A small contrastive image-text model, trained from scratch: encoder activation gelu, encoder patch size [8, 8].
Rows from block 3 of the text encoder, named by matrix and row number. Rows with one number belong to one neuron. Each number is 128 + 24 x the weight over its row's rms, rounded and kept within 0 to 255. All counts start at 0. After the name is the row's rms in percent of the matrix's.
# gate: MLP gate (text_encoder.blocks.3.mlp.gate.weight, 848x320), inputs 128-191
# fc1: MLP up (text_encoder.blocks.3.mlp.fc1.weight, 848x320), inputs 128-191
# fc2: MLP down (text_encoder.blocks.3.mlp.fc2.weight, 320x848, transposed), outputs 128-191
gate.131 110 [114 145 136  84 161 116 123 166 137 164 115 161 123 157 118 131 158  93 124  96 121 157 122  87  97  72 145 134 144 150 122  96  32  93 133 148 110 133 155 111 109  95 127 143 130  91 113 144 147  96 165 157  96 117 154  82 132 106 167 144 164 145 102 100]
gate.132 081 [156 158 115  94 133 136 154 122 153 155 104 100 184 119 107 163 128  99 122 148  96 101 180 133 117 131 122 143 138  90 100 153 169 102  84 127  71 178  97 140 127 142 136 124  97 140 110 110 111 106 131  94 146 127 109  96 114  77  91  96  92 170 151 148]
gate.133 082 [114 157 150  76 132  90 164 118 164 150 123 143 125 141 128 139 129 115 139 157 128 129 123 136 172 130  91 131 136 149 133 147 124 134 182 114 154 156 135 139 148 131 120 152 159  96 106 119  98 119 112 127 131 120 122 131  98 121 159  79 138 129 108 101]
gate.135 052 [151  99 164 176 127  98 138 117 163 110 122 107  90 137 143 112 107 171 160 151 118 160 119 130 169 134 168 134  77 108  84 129 167 120 143 142 112 149 179  93 160 108 140 136 114 153 108 127 125 142 133 126 119 124 111 115 137 106 160 108 112 101 119 156]
gate.136 116 [136  94 163 111 132 128 173  95  98 117 128 128 151 138 138 107 144 121 137 105 144 148 146 107 140 132 121 167 146 139 106 104 125 121 156 135 138  83 156 102 169 144 151  92 169  74 102 122 140 130 121  99 129 112 128 112 150 142 141 113 126 119  81 154]
gate.137 129 [136  99 137 121 144 157 172 143 120  97  99 103 137 125 125  99  90 129 122 137 108  85 129 111 161 120 124 138 119 171 122 162 127 143 155 107 132 145 168 155 133  73 122  95 163 137 114 143 130 145 145 135 115 145 157 166 148 159 172 110 105 168 120 172]
gate.138 098 [113 123 152 115 126 117 161  91 113 109 178 114 106 147 136  91 126 126 123 120 152 139 167 145 147 127 130 146 164 131 128 166 141 153 123 117 118 131 155 129 105 142  85 129 146 145 156 114 157 185 111 131 155 148 155  90 124 129 127  94 138 165 158 112]
gate.139 062 [127 138 134 146 134 108 110 141 124  99 142 178 131 128 136 150 186  97 124 148 151 131 126 171 108 136 159 175 118 168 121 150 112 102 131 134 109  98 118 109 144 143 109 119 138 149 130 118 137 146 107  82 168 144 148 151 131  82 140 151 134 102 112 116]
gate.140 052 [122 135 136 150 133 180 140 100 143  84 125  96 157 171 149 112 146 142 157 162 158 132  96 117 141 119 127 110 111 128 128 148 132 109  79 135 158 129 123 112 144 139  93 155  91 136 154 142 137 129 109 156 102 110 131 161  96 147 129 161 134 155 124  98]
gate.141 067 [107 124 157 106 115  87 124 157 153 132 124 106 148 105 130  99 166 116 156 115 112  94 106 117 122  93 132 115 110 195 130  80  90 112 178 147 118  83 151 176 134  96 115 148 153 169 190  81 137  93 150 166 108 143  82 118 116 114 161 113  95 152 126 155]
gate.142 149 [131 111 127 106 130 124 127 133  99 113 131 180 116 142 136  98 127 107 111 109 130 140 112 119  73  99 153 127 143 161 145 141 130 144 111 121 115 139 136 139 153  88 125 133  90 169 117 121 126 114 129 165 132 153 136 119 142 123 126  98 123 112 123 179]
gate.143 057 [119 159  96 148 124 146  93 122 108 138  94 129 133 129 153 115 133 131 131 121 122 118 104 128  88 133 111 160 118 117 144 152 141  79 165 108 120 143 130 120 134 154 140 124 137 123 136 103 104 158 138  90 151 126 187 146  98 134 112 147 116  90 129 131]
gate.144 155 [155 106 150 137  93 118  98 121 154 160 134 111 160 159 124 106 138 194 120 133 119 153 103 107 169 134 140 160 109 174 146  88 137 133 110 134 115 111 150 110 183 138 111 114 135 124 126 119 101 123 144  97 117 131 134 122 157  78 144  88  78 143 134 144]
gate.145 099 [ 73 129  81 182 143 128 120 100 119 135 138 140 132 138  99 152 148 118 122 142  95 119 167 120 147  72 135 125 111 136 163 117 114 121 149 135 121 130 163 108 104 133 148 148 100 139 138 151 134 137 134 108 110 107  98 136 162 124 110 140 115 172 169  66]
gate.146 103 [160 139 125 109 127 170 105 111 142 114 104 120 145 138 110 139 100 145 162 137  85  43 121 128  83 154 126  80 134 149 133 151 114 150 154 135 117 137 125 138 154 158 105 137 138 161 138 132 128  76 122 109 181 123  91 105 124 117 127 144 121 141 149 118]
gate.147 116 [102 100 107 152 134  97 109 149 156  66 148 110 147 146 146 134 104 113 152 132 177 106 121 129 113 101 110 120 159 110 129 127 139 157 142 120 112 140 150 129 131 100 189 120 137 102 145 152  79 118  95 155 123 135 141 102 125 146 119  92  94 135 136  98]
fc1.131 098 [123  56 122 136 100 165 129 111  88 129 113  92 105 133 142 111 128 128 103 143 138 111 134 142 173 202 125 131 102 138 146 136 179 167 120 108 145  92 107 123 109 141 111  83 145 146 105  85 113 148 115 130 139 142 103 123 106 141  99 151 125 139  98 137]
fc1.132 086 [158 142 151 136 144 151 123  92 147  91 120 130 101  88 105  70 120 142 130 142 132 101  95 114 125 103 131  80 132 124 130  98 103 104 129  92 164 117 157 162  81 132 105 119 125 140 135 140 104 116 161 142 163 130 134 141 144 148 137 136 134 114 156 103]
fc1.133 081 [106 150 123 107 150  98 151  81 153 136 124 169 139 120 133  99 110 158 103 123 178 111 145 144 136 139 127 118  77  83 110 148 156 148 168  79 141 190 115 152 109 111 105 105 137 138 142 105  78 122 130 126 122 137 108 145 108 129 181 148 148  95 110 111]
fc1.135 052 [104 178  82 125 122  94 112  97  88 106 127 119 109 138  99 132 162 127 144 167 135 119  65 145  93 101 112 143 130 115 164 124 118 128 119 143 115 132 129 162 104 111 138 110 177 168 175 143  91 159 110 119 140 135 129 132  77  81 106 167 156 139 136  96]
fc1.136 120 [104 178 108 172 121 101 100 156 129 115 153 108 129 120  95 151  99 125 135 126  75 127  83 145  97 140 169 130 135 158 163 140 158 156 111 134 137 169 121 173 111 138 109 181 113 205 128 143 111 106 138 186 145 135 109 140 149 122  98 119 111 107 151 100]
fc1.137 123 [156 117 120 138 144 131  82 132 133 145 145 157 114 133 143 161 147 145 142 135 164 167 115 122  95 125 143 104 151  96 105 102 125 138 122 160 129  91 117 116 138 172 147 111  96 126 114 123 143 122  92 138 141 108 129  91 116  96 121 170 150 126 136  77]
fc1.138 089 [122 104 145 130 114 154 112 130  85 114 159  95 127 140 109 126 152 145 153 143 109 123 130  79 104  67 170 143 107 132  98 118 174 128 160 139 144  86 134 160 144 119 116 115 121 164  98  99 125 126 114 105 121 139 120 133 148  98 141 139 161 136 148 152]
fc1.139 065 [158 115  96 140  93 128 155 150 123 102 134 115 133  93  97 101  90  94 170  92 115 102 129 109 131 136 119  63 130 127 117 136 140 116 148 118 118 145 130 128 142 128 151 135 173 139  94 137 149  90 105 141 151 112 149 116 108 181 163  97 126 143 102 110]
fc1.140 045 [152 153 116 122 114 120 134 134 144 101 116 148  89 112 130 101 137 124 121  88 123 147 158 148 131 123 110 151 148 114  84 135  94 125 101 126 141  92 185 144 154  81 142 154 131 122 161 138 100 174 138 109 135 131 115 154 126 144  96 134 142 104 125 133]
fc1.141 073 [135 112  64 135 152 136 132  82 120 111 127 159 102 153  99 160 134 116 108  84 151 134 134 133 152 141 134 145 149  93 105 124 122 156  90 104 139 161 113  81 172 187 144 156 124  97 112 152 107  97 170 157 145  87 159 108 163 126 140 151 126 142 128  99]
fc1.142 163 [110 127 123 112 121 109 124 128 100  87 161 170 109 148 146  87 132 123 109  78 100 128 119  96  78  94 141 115 150 133 172 160 133 160 115 123 118 161 125 147 123 120 118 153  87 165 136 119 120 143 114 159 125 153 171 138 127 106 129  96 140 104 129 180]
fc1.143 062 [142 133 111 119 140 163  68 127  92 121 110 129 136 129 140  89  99  99 125 136 142  80 127 119 113 146 120 140 132 102 163 142 138  90 144 107 170 165 133 123 123 163 113 141  99 144 114  85 172 173  82  97 156 121 199 148 105 151 144 142 120 120 133 136]
fc1.144 142 [ 95 121 102 113 192 122 153 103 116 119 114 148 104 110 125 150 139  69 145 143 144 122 139 155  99 115 129  91 146  64 119 153 106 141 121 132 155 115  96 162 107  91 164 111 124 111 141 125 139 130 113 170 121 150 130 159 120 131  91 145 172 140 121 123]
fc1.145 097 [178 135 155  91 113 121 148 156 130 133 103 115 117 101 162  81 131 125 126 171 155 151 112 131 134 150 133 100 148 123 102 118 161 137 129 133 121 122 108 115 158 125 103 147 142 117 147 151 132 140 107 109 143 143 138 150 147 129 120 152 124 106 129 130]
fc1.146 096 [126 148 127 132 161 168 133 109 119 149 133 136 158  90 136 125 112 134 145 123 159 129  97  80 155 103 128 145 106  97  90 110 156  80 159  94 116 152 139 167 113 142 142 140 174 149 152 107 129 112 127 128 163 146 104  94  80 112 128 126 127 100 118 151]
fc1.147 121 [121 113 141 107 122 150 129 167 125 151 121 136 107 127 100 121 123 135  94 122  75 144 141 114 157 153 131 102  96 161 108 140 127 124 100 113 158  77 111 117  83 144  88 143 127 107 133 128 157 169 172 108 107 111 111 103 122 126 118 159 175  87 126 121]
fc2.131 106 [143 115 153 154 137 128 171 106 155 127  77 135 122 147 124 120 106  91 131 147 168 121 130  97 125 130 182  86 160 104 155 189 148 112 175 135 142 150 145 141 120  89 110 167  95 124 156 153 119 114 146 144 127 147 146 101 143 144 139 129 122  92 112  93]
fc2.132 064 [125 133 123 127 111 101 106 116 154  94 161 109 125 115  85  85 150 136  82 137  86 129 129 131 170  94  86 153 129 121 149 143 136 137 167  77 138 142 107 101 129 130 161 146 149  98 107 165 133 118 138 111 146 148 156 142 106 116 161 142  78 154 151 142]
fc2.133 078 [152 174 124 109 140 105 132 128 139 126 120 163  86 128 126 156 138 179  90 118 144 100 200 133 137 120 143 154 128 143 151 121 138 190 129 121 176 105 137 117 122 117 146  97 139 120 121 132 125 147 124 128 138  99 101 123  80 109 162 116 114 104  99 109]
fc2.135 050 [155 130 137 145 144 132 136  95 125 100 155 103 133 142 158  86  93 105 139 124 125 161 157 115 134 109 136 171 138 122 127 103 136 131 111 129 126 120 155 139 102 109 171 179 162  97 157 165 107  90 111 129 109 128 127 108  91 104 140 127 110 115 123 163]
fc2.136 106 [140 146 125 116  85 134 116 114 150 135  77 162 133 102 150 115 130 117  59  96 152 131 157 129 143 161 125 104 167 135 143 168 141 159 116 101 103  83 108 135 122 113 138 140  95 128 137 126 119 156 124  99  87 130 108 104 168 141 129  98 127  98 135 159]
fc2.137 135 [102  96 117 128 138 117 138 136  95 139 119 122 118 125 134 153  92 133 116 149  91 135 145  77 137 119 128 131 154  71 116  64 138 113 106 112 131 136  85 106 142 170 141 162 122 127 146  86 160 127 153 137 159 121 122 126 150 137 113 112 116 147 119 102]
fc2.138 102 [ 96 170  97 114 113 100 121 116 104 130  91 103  90 124 101  97 118 131 122 133  93 134 120 130  97  85 112  99 115 164 161 151  94 113 124  82 137 110  80 107 151 116 132 116 132 134 134 149 103 168  77 139 163 178 159 145 119 169 134 168 136 137 150 134]
fc2.139 067 [141 149  80 174 117  98 123 109 146 131 142  94 124 119 142 124 105 117  94 136 127 130 126 131 122 120 168 104 137 173 137 136 127  99 124 129 101 148 119 131  90 105 126  95 127 134  87 118 107 124  81 139 117 119 172 108 147 186 131 119 113 120 148 110]
fc2.140 051 [106 159 150 133 164 113 100 151 143 100 137 120 111 178 135 101 154 122 134 162 110 100  83 147 164 150 130  93 107 122 128 169 117 110  98 123 126 132 126 166 101 184 101 114 131 134 107 152 103 154 123 103 115 118 150 118 145 175 100 158 159 135 128 155]
fc2.141 058 [112 124 130 150 118 129 133 142 126 140 119 108 110 108 179 121 174  82  80 113 108 139 110 120 177 146 128 109  96 114 129 135 155 110 157  81 151 175 108 127 163 139 149 106 139 124 114 129 111 114 102 103  83 158 171 105 136  80 115 120 126 168 136 142]
fc2.142 166 [165 143  94 142 157 131 148 111  96 117 162 120 140 138 159 141 155 126  62 121 111 124 120 126  81 135 168  99 135  95  89 118 120 127 106 113 199  89 150 109 117 124 128 138 133  99 167 122 106 131  70 118 104 127 110 172 146  93 109 128 134 112 118  93]
fc2.143 043 [128 123 136 135 105 184 166 101 115  81 116 106 115 110 123 103  90 115 153 144 134 108 156 101 107 114 116 108  86 106 137 144 137 100 144 176 120 154  99  86 134 129 119  79 107 170 133 129 102 153 145 154 136  55 134 120 117 141 160 138 144 123 108 138]
fc2.144 176 [110 162 145 115 152 152 128 128 143 109  97 145 116  90 103 120 170 117 115 169 146  89 153 155 103 147 129 128 133  75 187 151  78 127 118 104  71 139 151 136 148 102 156 125 132 151 128 135 125 110 114 176 130 128 112 146 129 157 137 146 152 143 118  97]
fc2.145 105 [140 182 114 149 138  80 156 137 155 125 126 119 160 171 108 147  98  88 104 159 159 164 111 138 102 106 126 127 156  92  95 132 143 128 160 105 122 163 113 101 114 140 154  98 139 116 161 128 156 121 150 143 165 142 148 140 154 114 113 155 129 169 140 136]
fc2.146 084 [118 125  87 134 189 154 125 134 154 100 167 144  97 109  99 131 115 107 102 122  91 134 185 115 128 155 136 134 132  98 143 113 105 159  97  76  89 121 148  85 118 141 139 137 121 133 128 143 124 126 113  75  89  88 152  88 110 144 111 133 144 124 122 203]
fc2.147 100 [169 113 109  66 132 133  93 122 109  88 133 138 121 123 134 119 156  96 109 143  96 142 139 115 173 133 177 118 127 103 129 104 176 114 139  77 121 139 154 145 112 144 114  87 149 126  81 124 122 156 136 150 135 145 144 121 132 113 135 123 123 128 130 163]