Weights of a small contrastive image-text model: text encoder activation swiglu, trained on photos of plants and fungi (iNaturalist).
Rows from block 2 of the text encoder, named by matrix and row number. Rows with one number belong to one neuron. Each number is 128 + 24 x the weight over its row's rms, rounded and kept within 0 to 255. All counts start at 0. After the name is the row's rms in percent of the matrix's.
# gate: MLP gate (text_encoder.blocks.2.mlp.gate.weight, 848x320), inputs 214-319
# fc1: MLP up (text_encoder.blocks.2.mlp.fc1.weight, 848x320), inputs 214-319
# fc2: MLP down (text_encoder.blocks.2.mlp.fc2.weight, 320x848, transposed), outputs 214-319
gate.768 076 [157 123 108 114 127  92 133 131 117 121 123 126 115  90 141  96 140 112 167 138 166 143 135 191 139 158 125 155 163 102 104 124 109  94 124 139 120 136 138 105 151 158 123 102 123  92  99 121 151 139 109 145 120  95 152 175 143 120  93 132  93 159 142 124 129 128 146 134 158 148 149 134 114 150 136 151 136  84 106 128  91 130 170 123  85 138 134 109 143 101 117  96 131 135 118 133  84 124 143 148 121 137 132 122 145 127]
fc1.768 070 [138 142 106 161 146  79 105 150 162 117 149  84 134 119 119 113 126 133 121 123 148 139 116 148 160 134 163 109 139 116  79 143  94 129 146 129 158 126 172 110 146 119 112  98 138 130 107 124 125 125 131 142 112 135  97 154 100  83 115 135 134 109 112 105 167  93 101 108 121 146 122 118 110 159 157 152 147 111 145 142 145 118 140 119 120  86 100 111 144 143 150 111 167 126 108 112  68 114 117 175 109 162 101 106 124 117]
fc2.768 084 [ 69 133 133 138 159 126 108  88 125 138 140 142 138  96 101 124 148 135 148 102 103 102 116 119 134 152 139 152 197 123 176 164 192 115 110 113 142 108 116 147 142 182 118 160 123  83 169 121 130 144 110  77 141 145 155 113 103 140 134 156 124 124 129  75  99  95 152 127 115 166  70 108  83 138 122  98 129  83 147 133 140 132 148 135 118  97 112  85 159  67 148 138 125 146 148 120 134 110 145 142 110 100  95  95 125 102]
gate.769 080 [107 123 119 101 119 110 134 108 145 124 111 119 150 120 125 103 145 105 149 122 120 128 165 117 121 130 122 127 108 136 134 129 151 117 123 147 110 110 143  97 134 157 157 134 144  88 153 140 151 196 171 146 136 129 110 118 126 182 168 113 155 104 119  85 122  97  62 114 145 154 111 147 146 161 128 109 131 109 154 159 124 172 107 145 105 144 101 157 133 104 117 109 139  97 125  87 157 171 133 181 150 122  89 130 104 179]
fc1.769 078 [115 134 132 162 113 110 138  91  89 108  86 148 133 132 133 135 122 114 140 119  97 118 130 151 118 133 128 111 138 128 152 126 165 107 140 154 110 175 155 167 120  66 122 147 104 115  85  95 120 115 130 120 117 122 127 129 161  90 128 131 170 128  93 164 141 147 128 110 119 162 145 126 104 129 154 129 119 125 149 104 101 107 163 126 119 103 125  84 117 121 100 147 100 119 167 152  94 107 156 154 152 107 129 127 138  70]
fc2.769 053 [ 49 155 121 137 132 161 114 180 149 121 113 132 114 178 153  89 130 119 146 165 128  87 112 143 155 141 152 104 133 133 148 138  99  98 121 113 135 102 150 105 130 151 120 117 122 139 102 102 134 156 150  95 114 135 106 121 122 133 100 101 102 116 115 126 111 129 112 143 112 153  92 116 135 139 148  89 119 113 105  99 154 148 145 126 132 105 147  72  91  89  85 144 157 124 160  88  92 143 137 173 139 122 112 172 134 115]
gate.770 069 [108 123 149 107 119 126  90 133 128 135 127  96 128 125 113 126 135 125 157 125 141 126 121  69 153 134 108 167 146 130 124 122  68 137 101 119 144 144 157 142 132  95 124 135 125 113 173 101  98 132 118 117 145 116 139 120 155 167 111 127 145 166 100 131 122 137 131 127 119  79 122 149  76 143 121 128 106  83 126 119 118 123 137 145 157 147 135  91 112 116 121  95 164 125 154 151 107 114 110 128 133 209 114 111 131 127]
fc1.770 063 [110 124 133 136 100  87 131  90 124 109  70 135 131 159 132 114 123  90 106 126 173 114 137 124  90  96 131 114 134 147 154 133 191 151 121 117 122 114  83 146 118 153 121 119 138 150 101 132 148  64 129 121  96 145 119 135 105 108 108 107 127  94 115 106 175 105 129 127 149 176 156  99 129  86 122 106 177 150 134 130 192 108 107 140 118 139 120 115 103 148 125 136 128 147 104 132 139 149 170 140 105  93 135 119 160 140]
fc2.770 057 [110 153 104 157 130 108 119 120 125 154  71 105 123 120  82 117 124 149 130 110 108 128 118 120 143  79 117 112 111 110 158 107 107  84 128 140 163 117 107 159 138 125 128  70  97 127 152 151 132 116 102 108 129 127 142  99 117 112 168 151 103 117 151 127  97 103 139  89 165 181 161 164 173 160 121 150 171 155 123 149 157 143 144 144 134  65 104 124 139 132 132 129 145  98 135 121 144 148 100  93 130 104 164 134 140 100]
gate.771 099 [126 110  87 148 132 131  65  57 120  86 131 129 117 163 139 144 183 118 142 122 154 139 141 123 111 148 111 115  74 156 132 108 125 140 137 116 140 112 126 171 119 101 151 144 118 100 142 124 154 113 197 164 126 115  81 130 141 179 125  95 120 101 156 120 140 142 116 103 139 146 165 124 160 178 115 119  96 117 136 130 123 117  99 115 113 142 150  90 110 152 103 156 116 129 102 144  95 101 157 131 102 110 124 139 128 124]
fc1.771 112 [145  99 129 108 143 161  76  81 135 102 115 125 111 169 142 157 161 121 140 106 137 162 108 123 115 107 115 138  72 169 132 117 118 144 141 116 129  97 127 144 110  95 155 159 155 116 126 119 134 119 187 167 101 131 111 141 120 131 118 117 114 106 175 143 134 139 141  89 136 147 176 135 186 190 128 142 132 112 149 172  90 114  90 128 141 130 142 104 127 133  94 136 128 144 107  97  87  98 131 111  92  98 136 146 124 148]
fc2.771 103 [133 142 121 125 135 103 180 130 113 146 127 119 107 165 129 129 114  73 147 136 109 138 140  88  94  90 120 149 133 131 107 143 142 138  88 145  85 116 101  99 128 144  84 163  79 123 172 144  87 113 107  81 124 147 109 153 156 139 135 145 143  93 108 141  75 109 121 102 116 145  74 146 115 153 166 140 140 128 105 109 128 108 142 173 108 142 150 167 145 151 173 106 135 168 130 159 130 143 115 108 163 127 146 108 154  92]
gate.772 100 [159 158 130 114 150 151 150 111 108 167 111  98 148 148 139 156 187 114 149 116 145 128 130 114 135 119 146 100 143  57 120 179 141 104 139 156 131 137  99 118 122 153 130 155 148 104 163 129 110 143 106 117 114 135 148 147 150 113 166 131  95 125 136 144 157 178 132  92 115 113 116 133 144 129 127 113 147 109  99 134 107 111 120 141 110  90 110 100 134 162 125 132 189 119  90 165 135  86 145 116 150  95 135 131 107 150]
fc1.772 102 [139 155 137 118 157 103 119 107 141 128 140 100  98 136 129 160 122 111 110 115 132 143 132  81 166 143 113 132 121 164  92  80 125 127 150 112 125 122 116 172  96 136 148  76 126 153 111 117 116 125 139  70 148 150 104 141 118 150 182 137 175 134 104 159 130 104 107 150  96  84 136 145 129 141 123 106 118 130 165 155 166 150 104 161 118 116 130 118 129 136 110 117 139 138 138 105 107 141  85 124 146 148 160 170 137 141]
fc2.772 102 [128 109 145 130 133 107 125 112 118 102 117  85 136 120 145 118 119 110  99 118 125 117 122 138 187  89 125 148  95 140 125 131 114 138 135 141 137 128 156 184 133 123  83 157 133  97 111  98 178 149 114 116 147 162 137  95 148 149 148 137 126 160 138 159 114 148 138 144 121  84 130 111 141 116 144 129 123 126 114 111 151 141 118 136 159 148  78 115 137 125 161 128 126 118 157 100 135 113  86 127 117 118 141 133  91 154]
gate.773 120 [135 121 127 122 146 112 123 149 114 132 180 136 122 104 111 126 174 151 127 185 105 133 112 146 115 155  85 137 112 118 124 103 154 135 175 156 128 119 100 147  86  99 106 116 119 126 168 116 143 151 143 136 157 137 134 137 101 127  94 105 122 132 121 133 115 140 171 123 128 126 128 157 156 118 172 123  98 110 153 147  98 134 100 123 144 121 137  81 144 120  99 129 134 116 173 141 128 161 117  78 133 175 116 166  91 130]
fc1.773 122 [ 83 129 136 112 129 166 113 117 122 131 121 115 123 143 126 147 149 107 132 108 163 124 144 139 128 117 146 137 144 122 101 149 106 122 100 128 116 132 128 116 155 121 128 110 147 140  99 164 121 107 127  94 122 125 176 118 144 131 142 141  95 112 108 154 132 123 116 159 133 145 130 114  79 136 116 147 194 120  81  99 147  98 161 128 122 183 148 133 163 122 160 126 127 166 116 130 114 117 128 176 157 103 133 120 134 108]
fc2.773 099 [118 169  77 138 126 122 132 146 100 124 119 125 104 115 153 124 166 106 135 110  78 137 131 155 139 112 115 119 146 111 130 162 129 175 106 133 117 168 132 132 108 142 171 133 122  97 151 114  87 150 112 140 143 123 156  96 157 102 141 106 111  88 112 155 114 138 136 114 127 129 142 140 135 104 137 122 158 136 140 110 130 148 149 135 102 156  99 179 127 132 146 125  73  99 138 115 109 114 153 150 143 167 128 140 168 142]
gate.774 074 [174 147 107 175 130 143 109 191 115  94 103 158 165 109 119 135 178 102 139 105 133 154 122 130 143 132 144 174 134 131 148 149 106 146 164 139 117 187 148 146  88 137 110 104 136 172 119 119 124 145  58 132 147 117 123 119 147 115 114 145  94 100 117 108 140 120 160 146 101  86 124 125 115 163 126 132 167 134 101 105 105 122 124  87  88 108 124 145 118 120 135 141 115 125 154 137 112 107 122 153 126  85 153 117 134 177]
fc1.774 073 [138 131 176  48 104 149 132  85 138 128 113 152 101 134 169 104  91 142 136 147 188  99 133 107  85 138 106  93 108 136 134 163 174  92 112 156 132 148  90 125 154 130 133 156 151 108 123 144 108 150 184 138  99  99 118 120 120 129 157 135 146 106 140 146 132 114 112 114 104 205 141 134 127 107 124 101 148 159 136 134 166 153 145 151 191 153 113 110 135  86 131 141 175 119  99 150 108 119 124 130 114 133 168 102  99 102]
fc2.774 088 [162 100 127 121 116  94 104 117 132 129 138  79 153 108 131  81 154 164 127  97 165 112 133 134 116 136 123 149 120  86 135 132 163 131 145 141 158  71 120 172 150 142 147 161 139  95 142  89  90 121 121 127 141 114 139  90 160 133 159 118 129 146 161  97 120 132  91 193 106 152  76  87 129 121 122 121 126 149 128 129 144 111 120  89 105 108 111 131 134 194  78 124 146 130 132 113 131 165 108 140 126 151 156  93 149 128]
gate.775 086 [145  68 139 140 141 116 140 124 118 143  96 166 159 105 150 142 121 142  95 180 140 135 135 171 104  90 132 117 120 124 110 130 129 138 130 123 106  90 139 120  88 139 121 135 156  99 122  82 118 137 119 142 132 144 131 122  95 160 113 122 124  97 150 150 103 107 149 118 139 114 152 110 156  92  87 113 126 133 134 144 145 159 107  88 153 154 143 128 123 124 162 160 160  82 145 132 139 168 154 134 153 142 148 132 117 157]
fc1.775 089 [150 149 148 110 100 108  91  90 134 145 140 104 113 135 129 120 145 109 117  78 110 130 168 115 127 147 117 138  92  92  96 102 134 127 124 142 112 118 110 148 158  77 168 135 127 114 129 166 131 117 151 124 120 134  99  91 131 151 135 135 109 142 112 131 149 134 105  55 120 133 149 141 162 157 143 111 132  99 162 120 125  62 133  86 130 101 127 109  95 122  68 140 105 132 123 137  95  74 124 114 104 120 101 129 154 133]
fc2.775 083 [114 126 113 180 130 156 130 145 163 131 150  94 117 116 130 135 145  93 144 101 122  85 111  88 170 137 108 110 126 128 151  81  92 193 103 100 134 129 124 145 125 145 116 153 132 158  63 117 138  59 137 151 151  95 153 159 139 140 118 114 117 116 107 151 145 150 127 134  93 102 133 122 125 183 155 149 166 143 102 172  91 132 105 103 133 156 130 107 118 157 126  94  68 151 105 140 120 142 122 131 138 113 172 111 140 144]
gate.776 089 [ 91 135 127 149 116 124 142 165 127 102 127 124 155 154 167 105  76  86 140 144  64 133 100 101 120 148  99 179 126 131 156 133 135  70  98 154 134 129 118 151 123 154 163 133 112 131 113 119 139 101 135 138 138 110 149 151 158 150 119  80 153 120 151  81 105 106 101 144  89 159 101 102 124 119 130  99 137 133 122 152 126 123 104 120 160 177 114 148 138 113 118 165  81  97 184 129 129 142 107 129 128 135 127  82  88 132]
fc1.776 083 [154 116 141 141 125 126 114 104 133 121 145 155 101 103 118 174 124 127 156 130 111 158 160 149 137 137 167 144 132 114 133 178  91 133 118 148 131 116 148  82 116 133 138 110 135 125 106 128 115 119 154 116 108 100 106  95 139 150 135 136 106  91 124 160 137  64 185  92 183  88 169 127 115 163 141 113 127 106 114 109 133 159  96 131 160 157  84 147 110 154 135 151 101 139  92 113 137  88 117  94  95  87 176 123 166 104]
fc2.776 090 [ 99 160 115 140 104  83 128 123 137 144 101 146 127 163 107 120 172 128 127 163 136 102 138 127 127 206 134 119 111 143 169 109 135 117 131 135 123 139 113 102 113 117 150 115 150 143 161 144 164 142 127  70 157 115 157 131 129 128 144 105 134 116 151 195  98 146 198 111 148 103 133 119 139 177 119 140 126 160 153  89 143 121 133 139 111 108 156 145 155 107  93  99 143 114 115 116 135 130 133  86 164 133  86 126 130 133]
gate.777 103 [161 129 126 117 117 184 166 126 123  83 130 113 180 131 138 159 176 113 166 160 134  88 144 102 112 159 102 127  87 113  91 123  94 132 123 120 137 132 173 117 148 159  95 150  98 141 149  86  98 151 130 119 124 115 116 154 146 130 115 117  98 133  77 103 118 118 162 157 159 123 142 154 126 124 151 163 151 143 120 120 124  95 138 116 121 141 163 142 101 145 145 105 149 128 119 142 122 142 142 116 112 133  98  98 117 102]
fc1.777 093 [136 137 145 116  89  94 123 148 188 170 132 145  54  83 104 105 112 133 115 107  99 169 104 148 105 127 161 117 113 158 157  99 133  92 145 124 121 118 149 134 107 125 136 112 128 102  98 152 125  97 139 139 161 121 134  62  77 107 126 135 154 110 174 171 126 131  59 104 114 152 100 127 108 115 106 106 135 122 152 146 126 133 128 122 129 125  80  84 112 147 158 134 125 109 142 132 130 151 115 149 113 111 153 151 108 169]
fc2.777 106 [133 119 163 136  94 161 120 161  88 133 134  75 104  74 140 112  87 102 146 110 126 155 145 115 140 116 123 124 133 137 136 155 172 104 161 156  98 128  88  76 105 149 118 110 166  98 135 120 143 142 128  97  99  82  97  99 135 134  95 138 149  97 150 140 125 113  86 122 124 108 173 181  98 118 135 155 135 113 144 113 144 115 118 175 125 166  88 121 102 163  99 112 125 127 108 120 141 109 104 103 105 155 149 151 126 115]